Weights of a small image classifier.
Data: trained on photos of arthropod specimens (BIOSCAN-5M), 97500 training examples, 10.5 epochs.
Rows from expert 23 of block 5, named by matrix and row number. Rows with one number belong to one neuron. Each number is 128 + 32 x the weight over its row's rms, rounded and kept within 0 to 255. All counts start at 0. Numbers have three digits each.
# up: expert up (model.blocks.5.mlp.up, 32x48x192), inputs 0-191
# down: expert down (model.blocks.5.mlp.down, 32x192x48, transposed), outputs 0-191
up.4:125124207089053117165101129140157084138070124151143130181108157156138123192080166102141124115128087106102144037141116117144092155137083158154106093168138150124071098078110144163106165153153149066091141122141097131134173122087097126118077126164101131144153185111169133077185188117083132136095178077133144197106160193143130160144132132135129150082109117144120147215144115124133148136130131100117028126111128087129094143129099130071110186126131150151116134117125094103140123124106135144099121108159151151215119130089107132125168222123080101068150121162124135164141098148102121133
down.4:144074141128105088128127158108143120138191165124175115120176137125128134129136189129177140132125136145135072112148142110101183081117115088096106138137116084196121000121130180133106165159115136129126154114126143124113193133111127138145140143149124136145116190122143149127159093123100151128116124089133144127089184191148144064140088151162161149082136080156128098127093151131128131131139095180120082151173128124000216100145115113141081072161128111124118128098120111089104130109155104159075128146095128132153145131152133129162117135140168128130129221123016124121128080115186130142
up.5:084139110131112098105157163183107189130095153104152127146133112092161137146149131098109107139114161088121066111121150175114139147130142128147107064047172111105163097149155113097121129097133097127157102153171124111127078152174101148120158154132124226125139096129135118191178079177087195141078128122111159186150110167151139091078095117192121124182199174158128156107149103144079131206123101129114111159121130119130092126123091085111107096146150126080111118067147128118128169057115086152036148107077161120139157099150110125131153062107191118182102153168114115109096149173117136118
down.5:150136139128077117221139113129094114102121169156113149128083102118126197104144132127196122120177192184169046113086128118182145046124158128160089099128141100140126159128055056126075155180112124058123136083128122161095131128130129132128190120114161110107131116096109086098173169158112153134107110167121145095129145205134183101134134085131128080120121152101110109212126115125127133148122159114128163078116118207157147111182076084203055100138113143111116132185064131130088147095137086139125127122096131152111145111125128128139172181151160125091128128162137095135125108123134129164
up.6:102109108107095142192152127176154158089108128182127053175120124127151099092148147125073140101102087233103118181104107169175134122211149123136148161080079139187121096114139087151123174088077080115133079142089152089109139109122159159112137137130136153107079115173142128099163119102109117121154144146103112242134112093154111133152184151052117098162132128107119167076171106117124119112164118130125116177112126150177106112144149117098142082138128106117082162118126125115085133104045185094144159098161132174134100080136106069151122125109170146162120123171126148203130142116173138136
down.6:126118138128212103131166098088165143111126162126170092128151126134124145158142226120151070108196107040147154124065115157162059159135118069164101149106149144082128140129136018128142150119165133126140091097143125155133054128146129120127159162129102127148168104113168102131124103135175160157126138140119108079140174096121156110136181057127091125132084140105146130164136130164131129113040100082134151137082123100094171113150119206079154178141113099170073117072166132134120137130145091125138128112079118101120141117119123133155110192139136136124123116132226071114135164100126125158
up.7:161173145130137142111130080093121125108150106112139125112130115124127136140148145147144125171151176131162106141099101124123170119133125143112123145204097076096163108173127106115126111091176147125094137091043083105171117086118185133127136131128177175083180132117116152090191186129093096099148079129129199017135088100128140160065165085142141100178110175130198072119081079116157151149089166136129122107170080170162126151110111039114105118144121152193139144075148099128127163116135165057162100116103163129122117144133080171148100162126189112144091093089080162111154109133147122143
down.7:129149129128171133174082149051159095105154113129162174125131138129137164089146072129094122115089102140127050145104184156051083167130133137083056143120135162141128093117224145130127131088128133134152168174127151171107127134163128134128106150187127129085171119156159137127199129128113150160119128148129107196087142134128109151091072127102139131092108100124107197197183121131128131090173095196129153139128128055179132097143160129139108124176124118046170128179121128104139128145155153130124131106211114099186147123113128128169187123168109122117128126163106224109099138099148133155
up.8:120111081160167141145111151220135133111146053131142098166087097111079120180141129091081114117131146153105147105125127123167119158160184157173150157149149216138063112133080088124128130159131128135127120103124162000114122119130081082110085146104131091129156072107177095100117129118100132158108124122136129133171186122153122158173181114104136094135101116092132092023116161156105166126111138088132174126098138166196145140118140142146142106117112073139121188142151137143077099133140205083134119125130119127146117120121167125121114195104134082136134162160099107138148154077150087183
down.8:130148132136158112095114122129141109147079116120082118142171118147128108122150144129122147125194129127176159140168132196127081128126050042121141135139108178112132076152094082135181126201126145174158133140118167103117126130098131125130066148080100135123119142137087147093024197174155194136123114127135092158101117075127134168147126059130053081135104157126127188132140144129145128120112151113130109081158127156069130160110159186127231133021124131111137128090116128149152149126097115129091128135102110146030171112124128130129145108100169129152128088116187114123096139134081128131
up.9:202129149191113078116133093099095135091129125086089072123136182142166110129184110121071089109139097122119083101120118094131143130133098122109130116118183148124081116095111134108108155126124145193081130098171160135128095133146159084165191116158103132140121096105126129128146133091116154134223116117109123185153209035139177101214111087174113124176175131137200095110123116137149135099130087159103180102126129127141155143172119121104147149108154164148117082106113130149110104134076118136200139100106178095117139163140102106110061149130169165117214108100099160120142154095086189112
down.9:117130113122134125124129141133136116200132085121093165122066110141128118072113150128126121110156079171029162155108150120123127129128085150131093114148137027087134057117213130130130126079129130104161242095129123136135142128074127134128146073161126120095138149117132134158160086108114162152126128135124134104107091177112133149086167122128098152104098079128107196203087125126143130178177157177128118118170129162164143127101170109137087085114141138092124129191132125128105164119178156149181128133115081162143130143076128132176082162135111100105122117148187211148113128031178122128
up.10:119137160151093122107104158089125139105144138115129086152090130128179136082132176077118190164113068149128092137136147150130152142117137093091177130025157121124124172091134102123071139157161130157201208110047127088132118112126135154140161186160083143117138143130160103131175104109113114148129108128121128117107046163132137123121143086126136152103164145109131151135129120128132146122189107136136111123083130104121173134162147073091070064080167172103185079153152116063104167216145063133082083119131147235140139121084136121139145133126083089117156105190138137105133146166110142126
down.10:129092102120073126159223135156096142118124197147158127126000142122128201146113195127129049108154113146132126094207163170135090122156109140148119117161103157143127078125129113126062117127122126131101106162128160172095193128142127207117124101166103105128093094124156086132120035065149163093120145154141138141176113153141165056126115114135128109117105079128154063135104130172128127154136112130134151162071128148198098120155063138087116114184127122164084128111158128118117097159133105138128129108171101124112149122196128128110144095105134163119127198127108124101168135128100128121
up.11:163085115127094097159086114161093085112150144175091134173128143120152093100123163169133155109154133144159127131145160120096131112114114125061126055157093188126173189146148129104123055107100142171151067059124153128124191136086118146148140165104132105116142145152155196162143133163153157169156129119142113168096131211096107132099112118086146163099110167126144125155123186152126156144119147097079175159135122117078104150159159128203041165126111105086102062134148116113099140060142117142116123105084113122136097223114093083141120152114095053112149078123091144196132126113157103110
down.11:100137130128125104122119129132130154152063123138116128129215118111128123122122133127112091134087126148104142106096071093139150149107162097146137149139170196246122164128162145128155124120130137194156176060130132050124135132140128131129062138103077104155091131101124121187084147123093108105125133060117157102144083134150142004169077125139143108111103140128127240158118125127135123125088096138119119159116128130107143148138158116074189205099109105136082132100091128160155061113134129115123126114155106160141119153105127128072202172117137133116138213120126071117113120130079142143
up.12:165133160144124126094129126110121147156131139100117218104094101133120163151131093133100164138135117172106146136147108102169207104121142116136083132051134129093122147134127255096143140134128113186087153123111128199134112111151116156114099106091074044106128159125092136165039100167178176152106110129161090170122070109130105127147125182129095167118148108133096119073113131147093123129127152119183083135098156034201104152131101072127183160125141119095111084132141190125127110123167125122136132119143129105120140120179143139058128134124109109154120130166191122147140149093059157162
down.12:125084133128142104188153175155108080145161131143047152129107132103128103150067148124070203129113163107117102131143148079060137098130131255111163100078163124157129159115156220131125120053118131129154135197128119193136165126121136150129102040080111133088113070099120121130104131115166078126121134085120079039136126147130110120153110123117129190160153188128099052133148115123126136144152117071132104134127128117111148110131142150160189163108119078145131124157153128170189124072139118126165128131152154091094147117120128128092154091146105133134129160127146089127113146181163143123
up.13:113144143129089135152111135070132144096152162132104104121166146113163097118135055133139062146140114127127075127101110114101092048136104112151180129173121123083123151132154133123138158125118124135193106203154169091119132133171168124153095099136120181140092133121036110126067101135133164163161053128116130162183118116108114082138155108128128122123133096108102116076125178099085091073126185190147216096105131153115117117119131184199148200154142128128094115106078138130128171078115092110248149089143127086081166129178135136137148137126118129116117108148191129144135130137170169129
down.13:122129129125144153082221131156121149106127105146147103132065164133128148145189136123142178131139146122041163130039093131097114159128077130111094149128123112118131163140104054130094089072122120163106130061135156131251103128130131096108115067153121168126101067116099045183152131153142134125123123131128076102138131136133051117114160119129100157128168195119100194175195141112119128129140144159135128137155129150159111161133116103138198131111126143075226127128127124133107148097089087131141127128151148088158163103109128129101072207115131133137140145141105192101129129119114128099
up.14:124127112169199147102132141101099146110088125113170094092113098147079108118107177124151216104158118167082136189124145080128111127134133158080128177136115140103154093137115111127166071102163142180065114125112113126133130118075132083136176175169065101124136116091133115153121091089127151145099126126083088195110138080142139081073053095170117137064130105126095087082143157133172130171097138138142159140124163148172157154065188115161179122044133142113076136116092128130115104135127190113173156128149166160140096151166148141123122216115206142125133127127140105132124166064156119155
down.14:152111109131121128137123153121129119172143149125111099112188115127128158141147116128131131123157125105147100177242081111124136186134137166105120144121121119153128129108102183128160128063138108100107116166128112146173128128129128125127158213154201102092154078164124151157154070085159254120135118128134138176121156112128088125094149111113101039118140124116129126090156095128135134149136063077127152169113120220205167091113152095133141120207133151071130127104095134148130147127140071125113132135148102132160049116094128128142120091127142132133124089124085234117123085132191127112
up.15:129119147120128132160096119139192109135114165139109088089099131152002111113151142135175165104148117130117128122151144097135111159127134109172088126176128120099114098130125117120169151177151158132138092089155158110123149124078156165160066160156148098118086146117135140057112113085102123126133116115135150122121070141102114163120137145184157122143088126153146139138111154123123125139130129100086153114166122210001240137123128135102167169099051110161116112141097136110131121199096198224115130124094121180135117104078092121160121109164075177131173138094114130096128164120164093120
down.15:122225162128137122115140084088118133131071144123123133118143131132128143128172146128126166127090128115131108117153116121154077138134116161067082156095094055120138103138213149131152133073129149137157155249134110119111128130140129125128206064177095111160160168120113187135120082141145129160111127141139140191080161100129116124121087126129129166114148174128069103000160133137128127145215157119147131118152128111114128130137102194099148162136106151148139128073107128205166136156143134155109126148171106138133147149134128130060121061131062123132126111120176103111119083127198128113
up.16:162124090130127107073045115120124058134122129128112020087089128150121121130148124095115213123132156117157151123129155114114166118108200098162129138069131112175129135132147149176204085099067093120155050058095114106190102128133136161142126105060233158165131200125134113135159150128123092111119122123122128133143092145145134086164153146111170146142086150108120123104130081128088133150133094110096180141159080255153136125124154138099122121150126136170129147132090127134095089103106123117182168148108160110153127126113119062135172111153095124138125124154138147142154136143139121151
down.16:132141180125044119116144138139122160129074097147147150126186123122127128083168151128126183145098208115097169072095142121148172157144106165094126097172102083131128142119038120117127165151135130123172124144128131119071112120122130069111087150139153089103169122154163163112122116097104070135111141193131091167115154075141128238124166144122147150145128129129150067118157104136137127137114170110127116163104128114072118083120168074150107101110130108087093128083102134107095190105155102127103128141134153141000115157139120125106092102133193128151128139101156170120094111164211128156
up.17:030159102106183107183126128112120124160152111146141096153158116101131085172138133099110199111120082093095162110141135094127129115085125091143155120118126142145230049096139088194119170156137121145110143084148173160122122088182135133160137144142116122120083098129125137139097128117114168146105113107103144171164126116153190011131137085185074134126120127133152195116116133152148157114095110130144059118071141069139132127179159108155163110127085111117202133117130157114076183040125096128111087117157125122132139189145140132132141145132165119105117110130186113068126180139109143159
down.17:133112116126070131107130126141112131133099187162165124128155127108124249146129079128109087129142117100057137105136086113063111130143131135203116106128107075129129099114085058128193124083113130159085144207124138183089119137213129087128122106117136145134104062128122105121188100145151185099121128097125167164126083111128133148109144224127119120139151114118145235128048127128128124117021125086128118127164128154071160127141136101137167089131152143187124130177130129153126124132083129143132129117144116106133135120152129125127162089160088131132120064123071129150118182138097126138
up.18:050107135146145151074136119182157093117098128138147181123158110168102113075101108138158153137148119080105228114129125102134117077123154129125108126137092148180142115112156118104170078104105115130147171118117094109116150141117130111123142149111187108134091113128135167122157103105095094152188100137142108042127063088083133089188093155106148128137098123125119116081140165128137138178178120132119170134107142103122168166145157172142126170107130100059133155163069121138108127158108255217205136091151162121165142156112138089129118095081135111129127129141123119078124136080094124126
down.18:119129104128167126143125173147127116133097193122140075128126127126128149118121182129105075136094061169083116112070155162207136141125119084129167166141107143105126146082155156130052130077125133100177132128124110139076123128155133096128180077173140127122136162078128122144094086123157197133106131148123108166174091080144133121125034150095147117137129099111137172085069143141129127118171177167122107113154129152000128140079176121102216182113135118185120129112140129123140151169203116141122128156174098114133139107126130128118092153145158124159134068126165137150139119095150131098
up.19:161112146140161168163072146184135111142117154116103119133134139083153107102133159164161138121117145208088070183099147101111126132105130129016089117134133148124161145138111128147127166136102111121119087139135164075154126131087123134146079144074171204166154104097163158131094223072103135117139159130190131134189126174103107120150121052078151110102110124058145130054122127162130132172133097156119102120104117120158068169144114119168131119124153062124116066128076113110129141145138093100041166125109118107173084151150129159125087117125133182097196138125120176102134171169138138132
down.19:126150131128113095049157122107125095163146140128132109113113131143110128119102103130101134128184184078175078121125156150167134114138182119149139096137129122039130137117100074135162122158115128110127108112128139059136131128180128221129067230144157110125171132140077198120099123141111069121128128089129127116165133141128121099103092132122078155192114198119140092150137155144123129163170114101099168092111121166128166091155076151179152090098111155055150133126130128101136090110078160130200129130090152158145124112133128135159080255141145131108119096146078165131129063097118128098
up.20:136106101128200172125087165184127124109113142099133118165014120166141112131148130126141130125124170110130145030100126113118123112123122139187163161172131161156122111130135093098114108145162107113203123117136133003169122129125132131122106130055170103144119086110136141071083142115132102159122132124157111152116168166134126100117085093129136103132159132100147123101087167126137153102090105130177142125114121162132076128133166099167161135115133116141165199143024102139084124133121080108156145121125150080112116123087187086109155208124094110172172148150154108180136174139148040141
down.20:138144116121117160031151136136144139152124129110139102123113154120128077153104167128122129125152127134093161115102098109143113146118118088049142124215120105141130175137122103128095145211128125134129087058128130075119103135112128129128047170149150149137132129160098175126116183111119112131133128098132156137107164097088066134149099122115124064140112048132124176038141147145127126149197120167112127139145131195138124169136112150175092150115143131028103128039134127126135136156113126137172129127162106079036116141142128123119122109117161137126129141122155133123097090255135130101
up.21:147164151101150111169074110119081107176124096121158071152071127145136131147192139094121156135135111110155117161120138109117137136131144128173146115159174134196132119136130099075134069097152115126171096049229126101092102129096106129149207139111153111172143114115120152117096136093126140129126199125094138133126151168125168161106125110162123104119122131099102097109107071118146132135137052180103179128123105168102121114103207096150112108060105118133145149136167119126082129163136134093128232072071133127083089126125155129143126178118129160167227158122041143088126146160128109110
down.21:128249105128152140071138144140121131200073103130160115134117097093129148096128097128107124117121104157170251142145088129167119088122150064138180126110124060132128119121163144132147149189112144105138121113128137100121117129107128092126143100183164127128125129123128158122191205091155005140125128119130085123099187080132156121143111155129126120088126118134155098106161086149132132133174118143127129142058124170180129126121117126157114012119130134152117127129100132136112150161138146146171129139129093176000147148112124128143157134090143133116128153113158157131134146187130128133
up.22:146176080147134119124114159199121105141153155091110121125120158118127106095118140100150098166126151167126079010098122121122065046151110113119139139155147128101115129155103141139143134099126141092169079086148095123138108158074083138102072117121161159119129099135121188143086119187173140135131120121141120113105131225091132135128095129180127135127130149153217105083150096118119097133144059133133179128153161164083157157099102203182146208118092144134153104105106097125168113113125059203131154121074132111128134152126142086147132069175120101154103118211184133110128130110124154126
down.22:125103146128129126091124091124089118124189139118126115128000128123131113114139074128102090131093202107126174155106093140071143095129133056115131116136125084130126190168190086131050161128133124096122127081118135156149128128116129164136161185125119147176092110129072167142143156139143067095141128123131112211125074115128063194135088133143117123161096164145116103173120135117128132124089177185120167107212123129182085117107152161139168137125130162120097132100133128129175122155133098126115128112180102118098108138133130128082084099172164131136121201149078161121126085208112128100
up.23:095138173129134149139106140125110117128143092139143078133133141117125116123113134079071132136170141172172086197103131181127138105150185108191152142051191121114104152126135091093123162100143116142129118094162115083131100127119145077139041121130114131144171120138163124128188149136137140117175120157128108041137082077112121154114138061059178094154103161118148076204115149111196122131093101137116114101126075137096144141152154198139104158096082141149162145118143128100184127133138219122081112079130211162155165111110070114172153122126145126171156094067111084088116115112145148115
down.23:137169110129175131172060147091181106135125106126174153114119138134128136129210126124123123128084075114197144132138084125103074157111075067119134160126125144086128026125131102132096062176145127158101101129126099140154140125123125095128151107148131161153182149089187053113131059126078112109141128143127174199095110125131123125095143154138115187120091145136129160103159129125142127105133096079124156129113123168050123133124161157082058178124122143228105123104125129167174094129073114147127128132124155109146081136134131128184114137128110131172128079153149191137115052080197129155
up.24:117142170106104128123115144192130136123167187125142126119093143120119152128132171087112128140107159136128168152129139111147147091047113116161147140108225080127082136156124114086108129108130129107114124119115123116096188157107109144097088144153166044121185111147190159145107139196099162096125138119089131091073153200164139141097136129174125161127138128125086042201136088118128159129127123172058166124136146083117141112165151065090155077158187155151149144131115112100148132139147131064157105117108090142113079165124138086145127201089126133108109086159186162160111053126047114115
down.24:120197122131161128133066162123157131075125111109146061133165156113125064136164171128137144132150126116108126098151157089197090116129135127051111121135065180163129029124138121128107135112124128131152143105123124107153138128086130134132107150201138150101106081156088062148160100083118041117123126111140135094181142129128129146128057091128096138106082168138131165102078159138128125056108105130136132165061128127084135111091032154135078188091153142121121128156158131103108096113159171135130138149176093123157058140142125128190131116112140135151130197153084072120139151090196132090
up.25:099143119147078128180130138168135181119124087113147107132038106116108183128171144138115119150091124107100141091102116173149152083128143152079113092098184145127151097095135136135086080161046190105117136140098121114128130125101108170130157136136118135165085126083135137154221144154169120149136128144095156122124147110115157109188116119203141134150165124125098158132165131134069139152202136142152143142136126153116076110143135145035077000104090146148148145099105152129128124146120095133180140202104105179092110110129128059127073154120176076122160123155120081176132116144166102105
down.25:134076124128096103124187085105124180131096098118239126131130150129130120121072193129115077124101140215114074132132072067134124205128106105155116123136152127111125085148132146128183191221138127108142125118134169143078150129169128121134158195144131134150097176184096151110096139111136121130127127174133089132087106106140150135143170114114125085085167121132148186127093100138124129098094121118126118137085138150198137145138128134122183127164130145133099128180123128158125178104156102125095128127058117046107166122098128127167127039148173123109129131126161031120113186171123134102
up.26:204086110129105155066145165114140149133198136164141099126099160123148120113116197126170059114168097111191140122124122137087109093106115107110186127127110192145170126133116062144084133127149103147100164176091199138132148126151150121127073148136121119110102053124129082169131172152051151082171200137126129171124173093133124144090196099122131146112149127130113140060165112098160141099070151088123045101127132096134069105112193140172145135144114110129107134137090144181141143123100096177042175098129156083103121141115125146176116127148084170132126114109117119135129167085144119151
down.26:127111128129119106031151170107119117136076101125150079135114136137128145165088141124135102151149156116135229129085134093167117126143170111147126135131156161140132169137084058121122136115127123126118123089126127178178096128100122079126106189098086132155142151041182156149100148133155127127124127112117097059131134060138079093110109146123125106144177144106095062200195125151129124076072135117128151118228128117201122098108110158089202116125127207151142137127135131112143116101117172118124128110116170155100143113128128134123183206169149139149122088129147218130138167126126126070
up.27:120130153112138117138111158178130171140115200137136109167139091143112131062114183128067169123104139152153104225096145135105143136129110084100133185073208129135133113126112175154107083131098121144116087117092159116075124119070131188156133124137119150125104120155112098135153151089185141160126159096135073184130188155080156079132088116081129161128166127118126141129131113141144136135213151185143086184116152061138113106159109068101128095114166104101128085104073141127148167113170000081092148097135133128133108142126146140119177063100138129110163123123097154094114139161135113154
down.27:136108132124094122119162150092138163106185121116159128121044109127128138147164107127125122131105162127153133063172158119085113128128116171127095112120145125095128159144163163128115093061139129131138077115128106167037120127159128127128110255143148109121164080082107139094093057056076159107119127076127127092205176143128193101148141112150142107133147123130185068131120153132129127105084110060139138091039130171141172089184097159127126066162126185071148130157136128100076114128087110131155136137084112098166136111141128128166154202133104139133128169148128127111147131188136128167
up.28:096112083147177172138121168079151170118099131120142139127016101100147122125148080143115135161119112093141133157212122170132055129107055114089123144186115175142144147154149119125113148089120111159116141199087116148202126152129126125119136119099159133114125073134133140115152082161111126193105083144173077111137100184137132085093098136106116175080117148150150162043117146114125079116102130115183129166081151110135163084097100137168093210104161163101090121107128088135175128090142089136125143125173142136122089163134127136125193187104132106131161165070102078106107133130156143187
down.28:123168092120127129000148137141150141142177133099163128124131139126128182124126090126183138132167106103100099144089119124090131156139104176137121099147119118085128126130099131125147124100121123098097149018128128109175119128100135096116132082135144159167110058140091101130107168121080205112124124146116136080163119138140056082112154122135103201162131105123103045071149100162133130111164131130144158139147125149098115153125126191172137110108133113081123125151118128105127144132141169125160128111168107096136124143149128125175070206117106127145128103132154217127128133165025128108
up.29:158121172099114132115156131143090115161130066111165223141132112147107167143209117094119108093094140069149108122136152176118151106192139132135092137131174158168121102095084086157144056108121116169186122115122184150148129119098137112126115123126152125127159113116159063117161070067136226144070118092113090186131109138158126173114114126191123060142169153106103144100112133131175126129188156123131136145124153117129135089188125076039137116117137108089089099127135111131107198087123119114106086136109120133156128103118134106130162118106069063158113180173122107135186136120205134133
down.29:128100112128213167109174166142131071146135137101132099128054133132128122195089107128115180118208103139239071096068118159176167206129103097140167128106125129128134104129116182128081176139120127086132089088128144150110124128194126057129148127121109138183078171100127092109093202173135156116144128120119105123179129149130111176104114039127159087113112161139151120126106123058124131082124086114127141152142132148237108115108136129095080114079108143144120138132126139070128115084099156120137128131103123123135200116160128120121176154125115129129128141140110101128165081174111127135
up.30:138090131168092109128073090081147125121152095110094174142130103142194124102197144179149125116194067118102124243149152101091115124130128106115113059172112167101115117114094143134127083139111129154061113143128138077120102128116084111166181147115141171170135143097112150145142156118144151091182175111125173140134115158121132108134133126111159147093175142122206180154116129157121137145164107157104116160133131129155146158105166145134072109090157119139102088128111120163134085091045085089102126084076134135109116140189049113138132141162122096202170175174083133155136106084157141052
down.30:133130134128163141255105145144114109151092128127149103116152126134126121137091083129107155144119176145108174118106066121184149134130124112173106145118150083136128126148135107126162087125099130159137113077114119086189135128163127115118085055099114114145117178144179124128114040166163094142116130099128151119115163132129092142139100131159161166140104154122070101224108093101128131121042189155121164123111133134124127118132124026128148128140118160107176130132108129139057119106196140134177124141085153120195054120096127130121073127132111128093136058123103198125116156052154126112
up.31:105150128144135137171124197139149159117120123060138072121149121127133131120134149073077051132122107128186118114110129117107105096094083162083063139206135120094137158145136098135186150067152127098127130169183171078166145147132098083104104104104110212106148095096192166117154154137091158123150148110165104141115132145137126156133145109090149117120113163149151081123134072148144164077089086127187193143125136097176110137138091182178159141110120117163117132088149114125080154027061162089051160166159135149094107165146094150113150088088176159123142124143125173087114142121125143130
down.31:118198104128092125079061071133104095164116109128150158128124114132128167108161019129160131139153167136100133163123124142084166178141140122117183139154151134084128172105089005128132120144110128124104159084127128083183155128109128140125128140114185130151149099161141016075124075131070111108132137153123128098134174139122057144104209177122129079140135058122175187178145118129126146087122154107127163120158129191175124128134159112148124072135128145100125136177120124142120108083128119112106124119122160191155152102186135129141101193126124121111129101126103091133127111125174128073
up.32:126153130184154131144117165225128107172102132133130042180102141161098108108088091128120097128170145160116149067141165145119129136126066122056119111214074169169111091115108114151130119136131145118121133100151143112107129144149082073179045188141092173144067143105159177117137148136134152187138132107149129092109111170145076130139113084085145133107149125097090184119109147125155169130134118129148123113163139127097055168165108196159126136104055113130120151176158134116175129156124070107127095133090101084129137139096147157146146099087136132197125134157109113079101134188157055135
down.32:124149146128133130046137108180109160138183115111085121138086128125128073157185125154151119125107105176103077172116082143161144117150125104122155118127071133131129082124156125128118128168120128097134107077128142115095131127127128168121112106150126078126106209099157147139108135132129129111098110099117081154199157077148117079089096202125097081110071088122143123087103157118132116189140126104135099125123131152205148165107129155012145126170128144091239128089128129121117163155145168136117128139128133133179160137109129126133027210147090120121125091143152110127148079180039121142
up.33:135099164138082148124160119145163151170203098142140123182189135130205143138134094158115196162121172039074136093129119115037118092139127169125096137125132158081119158122106149121124156117152046120143129177141110155160164109150154135173125102077161117124115121141087133128137110157133134151143076119162131001122082215094082148119128119148153136170147106152173131117135132142101138122096186115123090121132094113144092123136081133180123099149117134067122109169025114152058129025166115122163127128132116126158133108132134116155165094111130130119128160134132135127109123150126097126
down.33:118146124136090130163118128119128152096156145133125089129169144128128159158077160130142116136157139126203079167171125125046115182119148155037122125130110100135122137126111142128135157158129142102103185100116128158060107128132128103128082112132108144136112127132081102153164170177056132148118128154119106100092136122127118093094104117138114125132233074126106228137166156122129132122094136123129088122111127132073095149130203154148123125119115167074240128148124128052155189161150073128037128129185116117157146141200128127141181121133186116159127145131065163115145083143105128107
up.34:132143104123123122124092159166129174079208148077120132145124142130165131112134130121137098150128173135073152165143124146099088096147123127129167166139156174153145133133122075147150112169130150129071094116073113000179117136100100131142091200062135127118120176136073175121157147120101108143140096101128148110190147147115146090170160115069120118135127135078173102182133117124208132119108099115094134125144127132109157146115158104186138126096110111104131146112104099150061048159058079130116133114155135132060149126155170137165136077075178164124176148120067151168140107179112162115
down.34:128137150128085107102074123084129193111059114145179149125179117125127110120107126128101098126182164105051121107123106082166074156125130038109091159123131136095126110130017100131144060193137117130152117167128127161097126125132128109138148143166115148133123183125101135093132029122182185139119130141128178176166150113097045130129109092138127108114090131133091228145129138174128131146140060063141077126101126159169141117168119131091168127123129123057127127198115125118172123130106133130116128104123152108148085145189139128131127214127100137127127159129108177161125138126148128132
up.35:115085138125059108136091070154159184106160110117152108114144122122130136142096149098168142068140155149084116142120074104114170135163180129097125139087129144126157103141140147125138096116129120076088157190130103094125146133098101169172099150105124046112138101143158081125112090138158184145088083097149090212178134128140131127179163149051118165120184141084130095187149189194114114106150124124100114190142151173088208113148134124137149100089115141084119098125180117097117135106172091195074104126081153121102156092113141157122134098113063161105121186144129125134181132169197109128
down.35:108092088142132135176155126143134110078071124131100120128130116109128139129160130132167182133136149113189187143171144118135121088146141081136090153127135073201128174121180094127107148085117136153152159131115099086193104128076128154137138138206155141173098095190115107135109134144052075108121130062143148062112077190102091122148114097129143090154101060124140074092118140221127121079104088153131142147135124121163140151095123105113053104102163113019113129075125144160071182203154112122104125136190121151146129118105118132080138114094150119144133112132076155128163145138140129134
up.36:123147190099112132140094128157184114133153076127107142174110107169141133129154159115143129175112119181212133144126110134156140091109164133183126090117146121103123164109148141170098119057137143068106098078190130115100111069093099113133127146115171124163151107095166133123151095145095113140130161137142201107149162189122107199095155110142166139139161145145194104204102027109090128134080117154114139150152111173131149133111137090147136086116134130151076101097141167135171168079085167083111119136095178137115117160126106087152120096120081073119054175086088114204103108073133129092
down.36:110142134123130149198133130147119140138055151124141132140187106133129203134084073128126142127106182103087111154059119110195169143119162145156094170115136126122128045136156138122134129250128134104152060116129104105149059128127128080128154108151143130147203165127196062137162135143103097126140134178130090149127109134156096147115067154124073097104125131106112118217176126141130127111087115137122109129134127124140128120125163114171068131058131105113139131202154130119151121140130140115118128135061122145142061126179128128149199109120163114143128125116021082127150117126170127117
up.37:130145144134136115138130162088148111143158138145112103118161121133156106147186146103135147152141134170110128072149117081110114104146133111182087134000103133078182148130119106127157174117120101114151113111109141152163135123067144133151079142138127071164141134112114122083201145143091198112110087130127145198105070106157135030087089156137141105083122125128148104183146190112119137147062157140138075128146153126111168111118089141180095143120134143132170091113128163090117108225115111123093079050044177124158137137167136155163162142130128124138103117162106126102168081171124163153
down.37:135112128126094115127089222142132211130125185143139107134102128105128136103110074140177035139091128128200131142184100167194146116128147171126132126155169086156128125091160141121137144068127123117062125184130116182124163129140139196128106080122124123124114018137136046152088039102140128136122128090141119146118115112129108142088241136134163147157132130134102132128139109146131122135183114069126123146107124142155133134123107094165138142097136145161124118078134128177167194109165063141144128117192111115126117124198128132109129119143159128118135121131057164142091086142099140153
up.38:178153157127172106128115138055134117123153123146125181148109122114159097181167105126173081086143095121159045139119106193161153120058123122110131085231133084129144071135113112110134131137116139187156177128108132141149165131103150112083183132212195105122179132114142090119172123119112174109051110134129129120124146172131057167146122109115123106103098147101138103132097174133136131106106125118140093139132138174078122145092140143127143081100061137123201114125166134148123158189124093132138131164089162070103068083122115111121103157112109055156162133102061125126131145179115118191
down.38:132121125128130121115115118141094112110175174153068141128226104127135130123049200128073168150139167086198164122146181165150128184125167139100094128104131103175128134124116174128111145058102126190123140093135132141068142128084128122115130100138147096133123160149214105140138216135099091129124129065128103140112121123130113135142084225152140111137173096123119159174183117109128129143222125123127140186129128102223134125148170131129103146131127155156156127140149128116113134131160138133096128143167132169122101131157128130123171016075108137115128096116142136117171074117088128078
up.39:097091100130153102143118118138144153121111048130140114151099118158150145128143172100150150110102145153129139154127176174127124137177108145110156117071123177150115111118132079192160101113147124031154077115120152074112059106104145127135079149104197153150095232133171111102112151050134145088105164134121190124173168087185130095173126136156129089083114124111130170120130125162182130108107073155108123192113144112078110132146173091103137140079185132114102086135171136131090113125154099139159117132094101112135156077153160155144203051123132136181110128145127129079171140094127063155
down.39:139084133129125136127176117126139138152210114098181072136116136134120049146133122128144167105128129097212107151146093135180155039134144102147107138115110110138140121150106202128177130154137119135122098199124106163104135119144127094127075085121124122185163080163152129132058189088136103119146139075128141128078157053121134134162073107134139137111120134134128112138145136135126131074026132080140123088136125115166178127172097097136144180128126216139069125080157123169208078134129196098073122127111081130091140126199131121096164134114104147126123132133133079128122147174103128111